Rows from block 9 of the denoiser, named by matrix and row number. Rows with one number belong to one neuron. Each number is 50 + 15 x the weight over its row's rms, rounded and kept within 0 to 99. All counts start at 0. After the name is the row's rms in percent of the matrix's.
# gate: MLP gate (model.blocks.9.mlp.gate.weight, 512x256), inputs 0-255
# fc1: MLP up (model.blocks.9.mlp.fc1.weight, 512x256), inputs 0-255
# fc2: MLP down (model.blocks.9.mlp.fc2.weight, 256x512, transposed), outputs 0-255
gate.219 118:55 37 16 35 71 43 74 71 32 68 48 18 41 71 69 30 49 41 49 67 59 60 28 52 46 38 53 22 39 66 60 61 41 65 41 69 47 41 44 59 58 55 58 50 52 41 36 33 26 51 76 44 88 58 27 40 59 41 42 37 68 45 25 47 42 78 36 43 54 53 63 73 55 44 78 46 47 59 37 51 74 31 45 61 29 51 73 18 42 46 66 70 20 71 50 43 59 61 45 40 47 45 21 69 40 49 44 44 52 38 57 52 43 46 53 44 79 48 72 62 50 47 49 54 49 55 55 56 36 39 59 51 62 51 20 62 43 58 43 46 40 27 58 60 65 68 44 68 59 64 57 15 29 46 48 71 39 82 41 63 65 37 55 54 41 84 57 49 57 62 33 70 38 45 21 48 70 40 59 47 58 59 45 29 75 62 57 43 43 45 55 63 75 43 60 37 11 54 19 55 64 41 56 12 68 39 22 57 73 50 61 44 15 43 37 53 54 41 29 70 33 74 30 57 31 52 67 41 63 60 59 83 53 55 51 63 36 63 20 49 62 46 69 39 46 53 63 34 67 70 59 49 55 37 40 77
fc1.219 119:59 60 69 66 25 49 20 26 77 36 42 66 62 38 40 73 51 46 47 32 45 44 84 48 52 68 30 78 59 37 43 51 74 28 54 27 54 60 64 28 45 41 34 41 35 61 55 67 65 42 26 61 32 41 60 51 48 58 77 69 24 49 69 53 57 29 64 61 53 40 33 47 43 57 24 57 49 40 61 44 29 70 53 47 65 43 30 73 50 44 36 31 77 36 48 65 35 30 59 59 50 62 62 47 48 48 46 63 56 47 48 43 54 45 67 53 29 62 24 52 60 35 54 31 63 51 51 44 58 53 44 41 31 38 73 43 62 47 62 56 56 64 39 42 23 38 66 54 35 42 44 90 76 50 50 31 59 23 65 43 28 56 30 46 49 23 43 53 29 47 51 21 67 57 80 58 36 62 44 61 39 38 59 70 18 42 32 58 41 60 44 25 18 55 61 66 93 54 70 54 29 48 46 80 33 54 82 39 10 30 38 54 91 35 62 34 46 64 62 28 63 44 67 48 70 44 55 56 27 40 52 26 60 47 36 38 55 32 60 48 42 59 32 56 44 37 47 61 42 35 57 50 48 65 59 28
fc2.219 119:52 38 25 68 62 54 19 64 61 72 47 56 44 45 43 63 36 48 37 88 30 55 31 60 43 67 42 78 38 46 33 57 53 37 48 58 42 71 47 70 52 60 52 51 36 46 51 77 62 43 73 62 23 58 40 50 43 65 60 27 61 44 36 43 62 78 36 69 54 20 62 71 44 50 34 51 43 52 49 41 69 67 24 34 47 61 33 29 38 32 65 21 24 73 47 31 31 44 32 56 55 76 34 76 41 43 35 69 32 47 61 42 53 59 79 60 58 60 30 72 38 57 55 39 59 45 56 43 55 47 56 45 15 50 52 52 50 49 43 40 48 36 72 51 48 39 37 53 45 57 50 34 29 49 51 61 24 29 67 42 27 45 72 50 53 20 20 48 35 39 36 26 34 57 79 44 69 59 40 64 59 48 87 42 29 65 21 39 47 52 49 18 19 32 51 36 71 72 70 51 42 23 39 75 59 22 41 50 37 53 51 57 19 38 44 35 39 72 53 72 49 75 70 49 30 42 43 38 36 40 46 33 49 58 55 49 53 43 35 58 67 63 59 40 47 52 62 50 31 30 28 39 36 31 31 76
gate.220 092:41 56 69 64 25 40 39 60 14 55 35 44 48 73 46 49 39 52 28 35 29 37 68 34 67 55 65 69 48 52 36 43 37 59 54 29 81 62 35 43 56 72 45 53 29 45 38 61 57 23 42 31 42 27 48 40 27 49 59 71 69 43 51 50 46 53 27 38 14 37 34 50 67 56 64 49 81 33 17 41 49 66 62 53 55 52 76 53 62 56 51 47 28 69 65 56 55 58 31 41 40 52 56 55 54 26 34 62 70 55 25 25 52 34 57 29 26 48 49 43 37 43 23 62 61 10 28 44 45 38 53 55 69 45 34 50 28 53 38 32 50 53 68 73 47 67 13 41 76 64 30 25 42 24 52 37 46 56 43 62 55 63 41 54 31 51 73 58 71 70 75 44 55 37 37 79 29 74 48 47 37 48 54 75 58 40 57 30 46 11 41 34 43 47 38 67 15 47 42 58 69 42 32 55 85 43 51 44 59 57 45 63 29 52 36 61 56 84 27 67 56 59 24 46 32 69 48 66 66 53 45 56 71 42 36 38 41 41 64 64 57 59 52 62 60 54 55 70 57 48 51 49 53 50 79 60
fc1.220 088:26 73 62 50 36 42 59 37 74 57 50 51 43 37 52 47 60 52 67 61 88 18 43 43 52 46 50 55 39 75 62 66 59 48 10 47 48 47 49 38 59 57 64 56 24 47 44 40 55 36 27 68 64 55 58 42 62 20 49 36 50 64 53 39 42 62 55 54 77 48 39 65 38 47 48 56 00 76 46 56 55 47 28 43 46 32 08 40 33 68 53 64 33 32 36 48 23 60 35 49 38 67 58 35 53 59 75 41 47 51 61 48 59 59 29 57 42 69 55 54 19 58 64 78 32 68 45 88 63 59 44 78 16 49 57 70 52 43 65 44 73 40 49 62 49 59 63 48 15 49 76 56 49 67 59 72 46 48 62 41 38 39 59 42 44 44 35 58 71 43 47 51 51 70 65 17 59 31 48 41 67 74 73 58 66 69 33 46 60 58 46 65 57 33 64 64 68 57 56 38 47 50 55 44 45 84 62 77 48 53 20 30 47 66 53 61 50 39 60 62 15 58 33 82 42 60 34 64 65 50 35 63 37 27 43 75 60 44 33 54 50 40 38 40 64 33 53 77 57 43 58 43 52 44 19 46
fc2.220 087:50 37 64 41 56 65 57 57 30 49 67 50 27 17 54 59 59 45 26 51 67 71 77 21 34 53 48 41 39 43 40 39 70 52 55 40 83 46 54 60 49 71 40 42 79 63 49 42 45 79 39 45 53 59 59 40 56 31 30 75 69 50 53 51 56 63 36 42 29 44 52 32 47 62 68 65 77 47 61 40 44 31 38 63 57 36 24 46 45 33 55 59 37 44 46 64 29 45 54 48 42 46 51 64 45 38 35 42 42 27 52 51 27 80 33 57 28 61 37 50 79 42 31 70 20 83 44 68 59 64 54 29 71 36 49 38 51 31 37 32 23 49 54 87 46 34 29 18 65 60 58 29 47 69 42 36 39 68 33 71 17 60 38 42 82 39 47 50 45 34 31 52 49 24 66 39 38 22 34 54 39 50 56 60 51 43 52 46 64 89 37 61 51 71 67 67 51 39 40 45 22 66 65 41 76 34 40 35 35 59 29 57 25 64 41 47 49 34 69 59 26 61 90 55 27 55 36 51 59 49 48 39 40 66 34 69 58 77 64 48 48 66 47 57 62 49 61 37 50 52 38 28 41 62 30 69
gate.221 085:52 19 46 36 57 56 56 59 33 40 67 64 13 23 53 45 49 40 32 29 55 22 62 44 22 74 73 61 51 45 26 45 65 42 56 46 54 51 55 50 42 46 65 67 53 65 23 69 38 68 38 47 57 60 38 51 80 41 60 44 63 42 35 39 51 56 36 45 33 34 66 79 53 43 52 44 03 47 40 32 74 86 48 44 39 72 47 79 30 21 52 71 51 75 30 62 44 71 61 38 75 21 80 48 50 10 41 33 45 47 50 62 50 45 71 61 28 42 34 75 60 39 60 56 74 23 47 69 57 37 31 57 53 47 47 52 57 34 73 34 54 53 41 58 44 44 58 43 39 40 54 55 60 27 59 56 31 30 48 43 47 58 50 43 69 69 70 66 51 44 38 54 56 44 26 60 42 55 65 49 16 56 28 41 35 46 59 52 43 50 39 49 36 53 38 70 00 43 38 63 42 48 51 36 45 37 41 38 47 62 52 47 37 38 39 58 48 47 61 41 48 38 48 64 58 18 67 55 38 48 40 49 62 28 53 69 48 36 44 49 36 52 74 35 26 67 59 65 29 58 85 65 58 47 51 26
fc1.221 082:62 64 58 48 33 45 69 30 63 36 41 42 83 51 50 55 45 34 82 72 56 80 43 47 57 52 33 29 37 63 61 55 63 39 27 56 59 37 54 46 28 50 31 31 54 50 65 43 69 37 42 58 34 58 44 48 11 46 61 68 53 44 74 36 61 57 44 49 59 67 44 40 33 69 37 49 69 50 76 68 37 33 38 52 64 27 66 43 46 69 41 61 50 42 57 66 43 45 48 45 47 73 30 51 87 68 36 19 63 53 48 28 46 49 52 47 54 55 64 41 50 90 38 38 41 60 38 51 41 64 50 38 39 39 19 23 62 49 46 52 53 62 48 39 56 48 44 53 43 54 54 35 53 72 57 62 65 96 57 61 63 16 58 60 33 48 38 27 54 79 87 47 28 62 62 28 63 60 49 65 63 40 56 43 46 23 57 59 52 41 62 33 72 34 62 44 92 65 74 69 63 33 44 43 42 74 42 16 50 49 23 51 53 51 44 49 36 53 38 49 45 55 49 47 52 67 32 31 82 52 49 61 29 57 42 09 47 63 82 84 57 59 33 52 47 52 35 34 71 55 35 35 26 36 40 56
fc2.221 088:62 33 38 56 66 77 58 58 48 45 45 27 42 46 62 41 52 49 41 36 56 54 58 39 76 61 42 53 36 42 44 49 42 14 56 57 50 53 25 59 37 36 63 38 56 54 33 37 44 64 69 31 32 42 49 51 23 49 46 32 51 58 59 47 51 63 48 33 58 60 80 37 54 39 44 69 42 75 76 50 53 27 41 56 56 36 36 49 24 39 68 55 45 44 50 50 69 66 54 29 45 71 53 57 63 61 60 35 42 58 66 53 68 34 55 72 34 51 58 30 29 35 46 53 36 61 57 53 50 71 39 55 50 84 78 77 46 65 61 34 61 54 81 59 66 57 53 68 24 21 54 48 48 49 47 38 87 41 37 51 63 31 35 49 33 39 31 38 60 58 59 43 45 46 50 36 66 75 39 25 27 41 53 41 66 52 53 67 65 44 55 43 46 46 34 65 81 55 46 61 70 61 51 51 34 42 38 30 43 78 46 38 47 63 71 35 28 59 32 42 49 42 40 44 51 55 30 86 16 43 66 61 53 55 25 37 72 41 31 57 09 39 75 51 28 43 51 45 51 49 99 32 31 72 45 45
gate.222 121:47 60 55 42 46 30 57 32 45 78 62 61 67 46 57 60 50 69 45 49 52 57 36 58 64 34 75 81 54 76 61 55 34 48 45 58 46 63 34 55 39 49 67 67 38 57 50 49 31 69 65 40 67 56 41 53 21 43 72 60 59 46 47 38 44 44 75 45 35 26 42 39 42 53 64 45 25 52 30 36 67 54 55 57 45 53 70 58 29 42 39 26 69 31 36 86 31 46 44 45 47 63 14 61 42 32 14 54 39 51 59 11 77 62 44 38 34 61 51 45 33 63 37 49 43 36 39 72 45 33 39 49 62 60 38 59 35 37 56 52 66 35 77 36 30 65 25 76 72 44 39 16 54 49 44 52 39 56 27 40 36 43 59 55 82 23 68 61 58 58 58 33 53 68 44 51 29 67 52 36 57 53 59 41 72 27 80 58 64 37 21 47 34 19 45 58 20 75 44 24 45 76 52 47 65 68 60 56 29 29 30 85 51 30 29 57 71 26 57 48 26 39 65 31 62 51 59 53 32 56 64 43 59 34 60 66 42 48 59 45 44 61 60 76 51 36 28 57 50 52 67 61 64 34 22 49
fc1.222 124:68 38 34 50 57 58 79 24 40 75 59 62 73 48 47 52 44 77 47 46 38 51 47 33 74 45 50 59 68 63 53 46 36 64 40 64 41 55 60 33 33 52 58 62 37 52 51 57 28 63 52 48 67 71 63 71 28 47 38 28 62 64 37 59 50 50 60 41 35 42 28 29 29 51 54 42 45 60 37 46 50 57 79 65 37 47 72 56 18 64 41 40 75 32 46 49 48 39 67 46 50 41 48 53 35 48 14 46 58 28 56 34 50 43 71 54 41 50 46 41 57 68 45 50 34 56 45 59 44 44 47 42 70 58 34 55 37 26 59 62 64 69 85 34 34 71 29 99 74 39 49 08 56 21 62 51 53 55 35 35 47 43 85 53 78 21 54 74 60 64 39 35 35 61 39 21 48 73 52 57 59 45 47 37 61 46 77 65 71 35 31 59 36 36 38 64 36 60 62 04 47 66 70 46 42 66 43 63 22 37 29 80 60 37 48 48 68 30 49 37 36 57 47 56 73 73 53 56 38 57 42 56 80 51 48 39 48 40 42 38 36 40 48 83 45 36 15 50 59 42 44 43 58 40 36 43
fc2.222 125:55 60 47 47 44 57 72 67 51 74 58 60 26 54 45 46 55 71 46 53 40 59 55 53 78 42 50 69 78 58 41 54 45 56 51 23 53 70 57 59 69 53 39 50 35 44 65 36 18 74 36 33 71 40 41 71 17 43 61 63 38 53 63 56 51 72 40 43 63 69 53 34 30 33 51 30 62 39 67 65 49 48 56 39 57 47 53 40 25 53 49 46 42 69 49 34 43 45 38 45 49 48 56 54 66 87 99 44 30 48 51 36 30 56 71 51 50 51 44 46 49 40 51 51 44 53 58 66 42 48 46 66 42 40 41 62 67 30 44 46 22 27 21 49 35 57 70 11 32 58 56 98 46 25 67 40 68 61 39 64 47 62 20 42 79 26 38 70 41 60 50 33 65 44 34 40 43 70 55 48 38 52 35 66 68 53 77 75 77 31 70 53 36 65 35 40 55 68 90 74 48 56 54 63 38 57 53 36 11 59 31 33 40 58 57 58 73 35 48 66 25 43 45 52 28 70 55 34 55 58 39 61 75 48 56 65 46 41 74 46 68 52 55 30 43 42 85 51 60 38 80 55 60 48 43 57
gate.223 082:53 63 45 55 70 40 48 63 40 45 41 59 51 49 46 40 46 71 45 35 45 52 58 62 53 58 61 42 56 75 52 43 74 65 64 58 59 55 40 58 31 47 74 33 46 48 69 51 53 48 44 39 54 47 77 42 46 77 56 39 83 52 68 33 43 59 43 64 65 28 53 42 47 63 70 57 46 81 20 63 33 99 50 82 53 80 73 79 54 31 55 64 51 54 54 73 60 32 56 66 70 59 35 57 72 06 31 42 47 40 24 63 34 63 45 72 62 92 44 56 62 57 51 59 43 61 53 39 81 65 76 41 80 56 44 51 65 72 38 65 29 62 51 51 62 59 42 82 61 73 71 42 51 40 55 38 54 06 64 61 26 44 57 43 73 73 53 51 44 49 50 44 34 48 26 53 45 56 54 55 63 45 45 27 32 41 61 42 46 44 22 29 41 29 55 38 00 61 40 55 33 56 57 62 56 38 31 28 41 37 29 43 37 44 63 50 48 51 31 48 62 42 64 67 44 44 39 67 53 68 63 37 47 46 53 59 61 43 42 47 51 53 65 58 50 40 59 50 59 52 48 76 50 68 62 50
fc1.223 090:46 55 53 72 45 62 30 34 60 70 55 56 31 73 54 57 43 63 34 78 51 71 64 41 75 68 59 72 53 53 36 41 74 70 62 49 59 56 44 44 58 67 41 56 64 64 58 25 62 18 54 55 65 61 38 67 41 55 41 71 44 70 35 64 48 41 35 54 69 45 60 36 50 36 37 31 67 91 44 48 55 36 60 46 48 45 40 67 52 85 38 24 55 38 67 32 65 34 23 79 56 64 31 68 31 46 50 62 48 37 49 48 46 47 56 44 36 50 50 49 43 52 58 44 72 51 48 18 47 54 48 34 41 31 37 38 48 85 42 22 44 55 51 68 59 62 43 31 50 50 60 82 67 68 26 38 47 78 48 39 48 75 39 31 20 58 55 51 51 76 68 46 58 43 43 35 44 32 34 43 40 49 62 20 74 60 53 35 56 36 65 68 36 49 35 62 69 72 64 20 88 62 35 21 55 38 35 19 47 34 55 78 51 48 53 57 53 55 54 68 32 51 16 76 27 54 47 73 44 50 52 52 60 70 61 41 38 37 60 38 72 72 34 44 36 46 68 66 63 42 50 18 34 46 35 79
fc2.223 087:73 30 39 43 67 61 47 44 38 38 35 21 63 69 56 59 59 53 58 37 70 57 42 43 82 49 61 66 67 37 43 63 53 59 45 51 11 43 60 71 47 40 49 33 42 49 47 37 58 49 36 35 61 72 55 66 55 49 74 52 66 66 77 35 68 70 52 49 37 40 39 43 48 81 51 51 36 19 50 46 47 28 50 60 62 34 54 50 50 80 64 54 24 59 58 51 70 65 64 54 25 69 59 60 56 61 69 56 67 62 43 34 54 58 69 69 65 53 72 42 44 36 53 39 45 35 71 44 39 63 46 59 69 59 25 50 45 86 59 77 56 38 30 50 57 74 50 66 39 57 65 47 38 27 27 53 45 19 61 63 47 37 35 69 01 31 35 36 53 81 61 34 52 66 32 15 55 48 44 42 67 43 30 48 56 24 70 42 30 47 44 51 54 61 58 37 91 52 61 67 62 51 21 47 55 58 37 82 28 69 32 39 33 63 54 34 47 45 41 53 50 39 37 73 50 60 47 33 76 60 63 41 59 36 54 34 35 40 23 30 21 46 71 46 54 23 31 52 45 43 73 35 53 61 46 30
gate.224 120:61 41 65 19 60 41 59 60 60 48 44 57 30 79 11 65 60 49 34 58 49 62 43 67 48 21 75 49 78 42 50 66 47 39 34 53 42 29 48 29 40 53 29 16 45 74 30 62 39 60 09 47 49 29 60 51 57 54 37 58 63 79 75 77 74 42 46 44 46 49 59 62 49 37 72 46 71 73 58 57 47 61 39 42 64 71 36 39 46 36 62 62 28 38 47 54 40 60 74 52 64 60 37 59 76 40 57 33 50 23 65 58 34 33 46 39 76 38 64 58 46 49 67 57 55 59 32 37 39 55 35 37 58 44 25 55 38 18 30 62 57 37 16 48 58 56 57 56 61 93 54 69 54 26 54 45 37 56 32 36 51 48 60 64 38 52 50 67 51 39 23 48 52 69 36 65 32 24 49 46 48 66 68 42 46 59 44 41 63 67 39 60 34 33 54 39 25 47 63 33 28 48 22 69 41 77 62 35 30 58 32 67 48 50 53 59 54 56 22 42 44 56 15 06 30 31 63 54 42 52 54 73 55 00 52 56 64 54 44 49 55 52 59 48 41 33 51 51 40 56 56 39 50 43 42 52
fc1.224 126:56 55 52 34 66 55 62 55 75 48 40 54 37 71 17 61 73 54 33 48 54 42 49 45 54 23 71 53 87 59 41 56 41 39 29 56 47 45 55 32 31 61 21 19 41 83 32 50 36 58 01 62 40 45 66 43 68 75 31 44 50 57 70 83 70 23 50 49 57 60 51 70 46 30 61 51 67 73 55 53 41 86 50 53 56 65 28 32 48 35 71 70 39 40 44 65 50 56 70 49 50 60 44 65 85 46 41 33 73 26 68 52 39 50 35 48 72 40 44 35 37 53 80 45 41 66 22 34 41 55 43 40 68 68 27 59 44 24 42 54 55 49 29 44 75 54 48 58 44 80 45 72 59 45 60 41 43 31 42 53 51 56 63 56 33 56 68 65 49 36 34 48 53 64 42 49 39 27 49 46 40 49 67 41 43 62 37 38 51 55 41 63 45 31 63 51 31 43 67 33 23 46 21 65 48 71 53 39 15 43 37 65 56 67 56 77 63 59 39 43 55 47 14 17 42 41 65 54 46 46 63 66 58 03 33 60 67 50 60 56 53 53 67 65 36 40 68 45 47 61 41 39 64 34 52 57
fc2.224 124:70 58 53 40 41 32 59 42 27 50 40 53 61 55 43 67 44 57 68 43 59 52 51 45 58 41 79 40 56 45 56 48 52 25 69 50 36 53 51 70 51 51 80 14 53 21 45 70 42 43 66 48 81 48 55 35 38 64 56 51 33 50 33 75 29 61 56 51 58 49 36 52 60 55 64 59 16 46 73 59 54 65 49 34 37 55 32 36 48 43 34 63 55 68 46 49 61 91 23 58 34 60 45 38 38 66 63 31 63 35 57 70 36 35 65 67 31 20 33 57 72 56 28 42 57 58 41 52 41 51 55 61 64 52 45 58 50 11 59 37 48 57 78 44 65 75 58 51 51 22 43 17 32 33 57 55 26 51 26 49 50 53 53 56 34 35 45 80 55 49 35 52 58 61 30 50 44 31 11 38 67 82 73 28 57 45 59 84 62 55 50 69 46 70 51 62 58 39 52 64 16 51 34 55 47 33 40 55 54 61 54 42 52 60 25 44 58 52 17 68 48 28 19 32 68 37 66 54 27 35 72 65 46 95 67 60 42 18 50 46 46 49 34 49 79 44 51 54 47 76 48 58 55 68 43 59
gate.225 082:50 49 68 51 37 46 29 26 29 17 66 60 61 47 33 76 36 51 31 79 40 43 39 81 57 57 91 53 34 42 34 59 44 81 36 69 39 52 55 15 68 44 46 44 33 62 51 57 72 46 40 57 45 56 47 48 49 69 63 72 52 62 37 26 43 51 51 47 33 36 58 88 42 40 62 53 54 70 32 58 75 55 57 56 11 31 80 42 39 58 70 37 66 34 60 18 64 58 47 46 76 61 56 84 58 23 38 79 45 52 48 43 36 51 49 35 07 50 59 43 61 23 44 66 33 66 37 50 45 46 45 57 60 43 43 51 54 56 58 47 66 54 37 51 57 56 41 34 66 40 57 78 55 40 53 41 51 54 56 58 32 38 38 40 38 65 54 51 68 51 51 48 65 72 40 59 32 55 49 57 40 45 43 35 49 33 65 45 22 22 37 53 48 27 32 46 27 69 40 62 49 39 59 22 50 47 41 35 40 40 45 28 32 19 43 39 50 44 66 57 81 54 58 44 33 57 34 65 13 67 32 31 64 43 73 19 63 40 58 33 48 37 64 63 44 71 49 38 71 36 68 40 38 74 57 31
fc1.225 072:56 54 53 39 50 20 60 71 46 61 35 14 71 57 66 40 55 73 96 32 58 62 59 20 62 25 58 40 65 46 58 28 59 16 64 35 65 30 46 44 29 78 54 61 69 36 82 35 15 48 66 59 65 34 41 51 52 45 56 72 46 58 56 45 47 53 45 39 59 65 17 50 62 75 55 54 50 50 83 61 44 09 69 58 44 23 25 59 45 32 51 47 46 54 67 48 54 28 38 59 70 35 64 32 60 52 39 40 28 41 56 44 59 42 41 65 55 58 57 46 55 75 60 54 68 52 33 39 54 54 51 60 32 39 69 87 58 42 56 61 40 21 45 58 47 36 66 57 48 75 46 61 71 77 75 46 55 63 37 56 69 45 56 55 34 49 55 52 51 55 65 50 52 41 45 65 70 57 65 42 47 53 54 42 54 33 86 63 72 53 56 65 71 63 57 43 54 19 57 20 20 41 46 49 58 59 65 46 53 53 25 63 56 80 83 62 48 44 23 31 65 43 42 29 71 27 61 37 57 49 58 59 25 45 49 65 49 57 34 69 57 59 33 56 69 33 19 53 72 61 49 50 55 63 55 56
fc2.225 074:31 66 65 64 39 54 52 40 71 66 44 51 59 35 59 25 71 51 14 69 54 46 80 65 54 33 43 40 32 34 51 60 46 54 34 52 40 60 38 42 84 48 44 27 17 61 69 50 46 29 65 39 44 48 40 67 42 37 36 63 68 26 50 53 69 42 36 48 44 39 64 45 40 15 35 48 56 51 66 39 59 02 39 31 43 35 15 51 56 40 45 73 43 53 48 78 19 49 55 43 69 62 68 55 57 44 52 42 62 33 43 51 56 71 40 41 36 47 58 25 51 49 62 56 53 50 56 63 48 37 53 42 50 56 77 29 44 33 48 53 54 38 79 60 09 57 49 44 32 25 38 38 41 65 58 67 37 24 21 51 65 64 54 40 43 39 59 21 42 28 65 39 46 39 68 75 63 82 43 63 61 63 58 31 21 78 30 44 73 51 35 35 75 30 61 52 50 29 26 75 34 63 61 34 35 68 35 36 69 46 44 55 41 30 48 42 62 48 38 41 63 36 22 28 48 56 60 74 23 58 30 57 52 67 56 58 70 44 51 28 55 42 37 50 52 26 46 49 65 61 44 44 41 72 38 30
gate.226 068:49 61 60 55 33 36 42 56 61 33 43 35 67 59 57 37 65 60 64 33 50 58 50 43 31 47 40 69 35 70 20 26 40 36 25 34 68 74 33 57 48 49 64 45 44 45 16 33 77 44 28 34 56 60 80 36 41 70 60 65 49 56 71 50 51 48 55 55 74 60 25 44 41 43 69 56 28 40 42 60 35 42 62 51 73 50 47 58 51 51 47 79 46 57 36 58 52 49 68 51 79 54 52 47 68 50 67 57 52 64 31 27 57 42 44 60 23 57 59 38 45 69 36 31 45 36 55 67 54 46 40 62 46 38 36 39 38 77 28 48 64 53 45 71 28 42 57 53 69 28 63 38 51 41 68 39 77 62 58 38 69 51 55 44 70 63 53 51 56 60 51 42 72 52 36 47 45 50 50 54 64 43 59 21 25 30 47 30 43 56 49 46 69 60 37 40 37 57 44 60 58 43 31 61 64 51 46 22 49 45 43 52 32 23 33 62 48 34 61 65 86 78 38 55 53 29 60 17 40 71 50 49 31 65 41 31 56 30 58 93 66 53 44 80 64 28 48 46 16 50 99 46 72 54 58 36
fc1.226 067:50 53 69 35 36 09 50 57 57 66 41 34 45 63 46 37 51 31 31 78 42 51 80 40 43 47 53 39 75 59 59 48 32 43 31 42 58 56 63 54 73 53 62 32 56 53 59 44 45 31 41 67 18 49 75 22 31 64 55 57 14 67 50 39 54 45 46 47 48 42 41 48 35 34 71 23 45 72 72 42 42 21 54 51 63 54 20 54 56 33 40 81 41 29 39 75 55 56 38 35 26 36 77 67 60 63 51 50 80 66 41 65 20 44 52 48 33 51 51 65 59 64 46 48 37 44 47 66 35 57 34 41 48 65 41 40 41 57 46 64 41 44 54 18 43 66 59 54 53 47 78 63 30 52 63 53 46 27 63 83 57 22 37 37 56 53 82 34 47 65 28 57 55 32 88 57 65 56 38 43 62 58 54 53 38 26 51 77 50 45 70 47 67 81 48 61 66 59 33 54 49 37 61 52 74 33 40 30 60 57 27 40 27 35 52 44 42 46 84 46 55 74 42 42 56 51 45 42 56 59 43 49 50 29 18 32 31 68 48 53 77 37 46 70 29 57 75 43 48 74 45 34 88 37 53 48
fc2.226 070:85 77 54 44 49 50 45 54 65 53 43 54 42 57 35 57 33 77 54 69 33 43 55 41 28 46 35 19 59 60 64 79 45 57 35 59 62 50 35 55 36 53 60 18 85 66 56 70 55 37 33 49 59 48 13 52 62 65 65 40 62 57 58 49 34 60 42 42 33 30 54 45 63 46 35 37 45 52 44 51 55 26 63 44 25 66 61 38 44 70 62 51 70 17 71 55 43 71 69 30 19 45 37 55 53 59 37 56 42 78 29 50 23 43 74 62 48 51 41 32 59 62 52 27 38 33 80 67 36 51 35 62 67 71 65 57 80 48 68 39 47 56 43 44 42 42 27 67 18 46 46 64 49 84 28 32 55 29 58 60 36 37 75 55 49 31 60 66 11 57 76 73 45 64 38 35 36 38 53 39 49 39 69 41 29 56 53 38 39 35 46 53 37 51 60 46 72 60 90 34 71 47 35 37 50 67 45 63 55 45 61 38 57 45 37 26 50 47 59 41 46 63 37 64 35 43 66 64 53 43 64 35 61 71 71 53 63 56 32 72 19 51 43 15 65 47 44 44 53 65 27 31 31 67 37 35
gate.227 088:37 80 49 62 57 31 58 59 42 63 28 48 26 33 67 78 49 52 45 41 36 43 46 41 24 15 53 50 41 49 45 49 28 51 56 06 54 38 38 39 40 51 83 58 39 44 50 69 30 61 42 54 16 57 47 22 60 51 28 59 36 47 60 61 32 28 43 39 77 10 39 50 64 54 35 67 42 14 46 62 57 57 62 29 52 58 42 56 53 62 55 27 18 51 72 67 34 46 47 41 77 43 40 58 64 38 53 41 33 76 51 49 69 43 47 80 52 70 41 65 56 51 45 50 55 29 67 60 37 63 32 37 70 47 46 53 39 65 43 33 50 35 37 57 48 23 47 44 80 73 18 61 53 34 28 30 40 50 44 47 45 44 56 75 41 41 54 55 37 73 39 47 58 65 60 39 61 44 46 23 46 62 51 61 32 22 44 76 35 33 22 38 43 81 35 63 45 76 32 79 47 54 37 75 32 29 53 49 25 49 37 53 41 48 45 39 24 60 57 53 36 40 25 45 65 30 43 53 42 50 32 33 45 69 58 58 39 52 70 37 62 54 53 75 41 55 61 62 64 36 87 65 56 43 32 38
fc1.227 083:64 45 45 50 64 67 72 51 63 54 74 36 50 71 32 37 54 46 59 36 26 32 44 56 59 68 34 34 73 40 72 50 52 84 27 80 46 34 61 72 75 52 29 31 60 48 36 23 78 56 45 59 58 46 78 78 34 72 64 63 48 48 45 54 61 70 62 67 24 61 52 38 27 47 68 24 42 45 81 40 38 49 53 66 52 43 50 50 33 50 45 91 54 54 49 30 61 46 41 57 38 55 64 58 50 55 64 59 64 38 46 62 27 59 54 43 51 29 57 36 44 28 40 60 28 68 45 31 47 36 46 49 49 33 37 53 80 30 57 36 45 54 57 44 50 65 66 52 31 55 65 51 19 50 54 51 70 49 33 50 51 52 29 25 55 43 52 44 67 59 44 60 57 50 25 50 40 47 39 59 61 57 46 27 39 78 51 31 46 79 69 41 51 30 57 30 55 17 52 12 62 27 62 34 61 59 46 56 79 64 65 42 73 62 63 74 79 48 50 39 40 55 54 67 50 49 59 12 77 31 57 74 43 28 46 35 75 31 25 64 36 24 44 43 52 41 36 39 25 80 39 34 44 54 57 62
fc2.227 093:52 38 38 42 27 72 68 58 69 35 39 33 49 61 46 42 30 37 56 53 65 38 50 63 80 66 68 35 73 58 71 57 59 35 58 48 51 40 74 42 71 42 51 28 55 58 54 52 63 41 45 33 86 36 29 44 56 64 41 62 57 47 75 46 76 43 33 65 50 50 47 59 32 78 61 48 43 47 43 35 56 58 27 40 74 30 43 53 54 34 66 61 48 51 54 70 52 43 57 46 60 49 44 53 50 65 43 41 47 44 24 61 20 40 64 46 40 55 55 59 62 31 33 53 27 45 57 23 59 30 19 66 73 81 70 40 58 22 67 56 42 29 47 55 76 59 51 35 52 59 47 62 49 36 64 73 77 85 34 43 46 40 48 52 52 55 58 65 62 33 74 52 46 51 00 37 51 43 49 37 39 50 41 49 37 30 66 25 47 53 28 60 58 63 59 44 16 39 17 67 64 00 79 77 68 39 55 33 51 69 67 49 42 62 46 41 52 64 30 48 52 35 26 63 38 46 58 49 55 43 44 42 52 30 80 22 52 63 59 41 30 44 56 40 33 48 55 60 63 67 86 49 42 57 59 30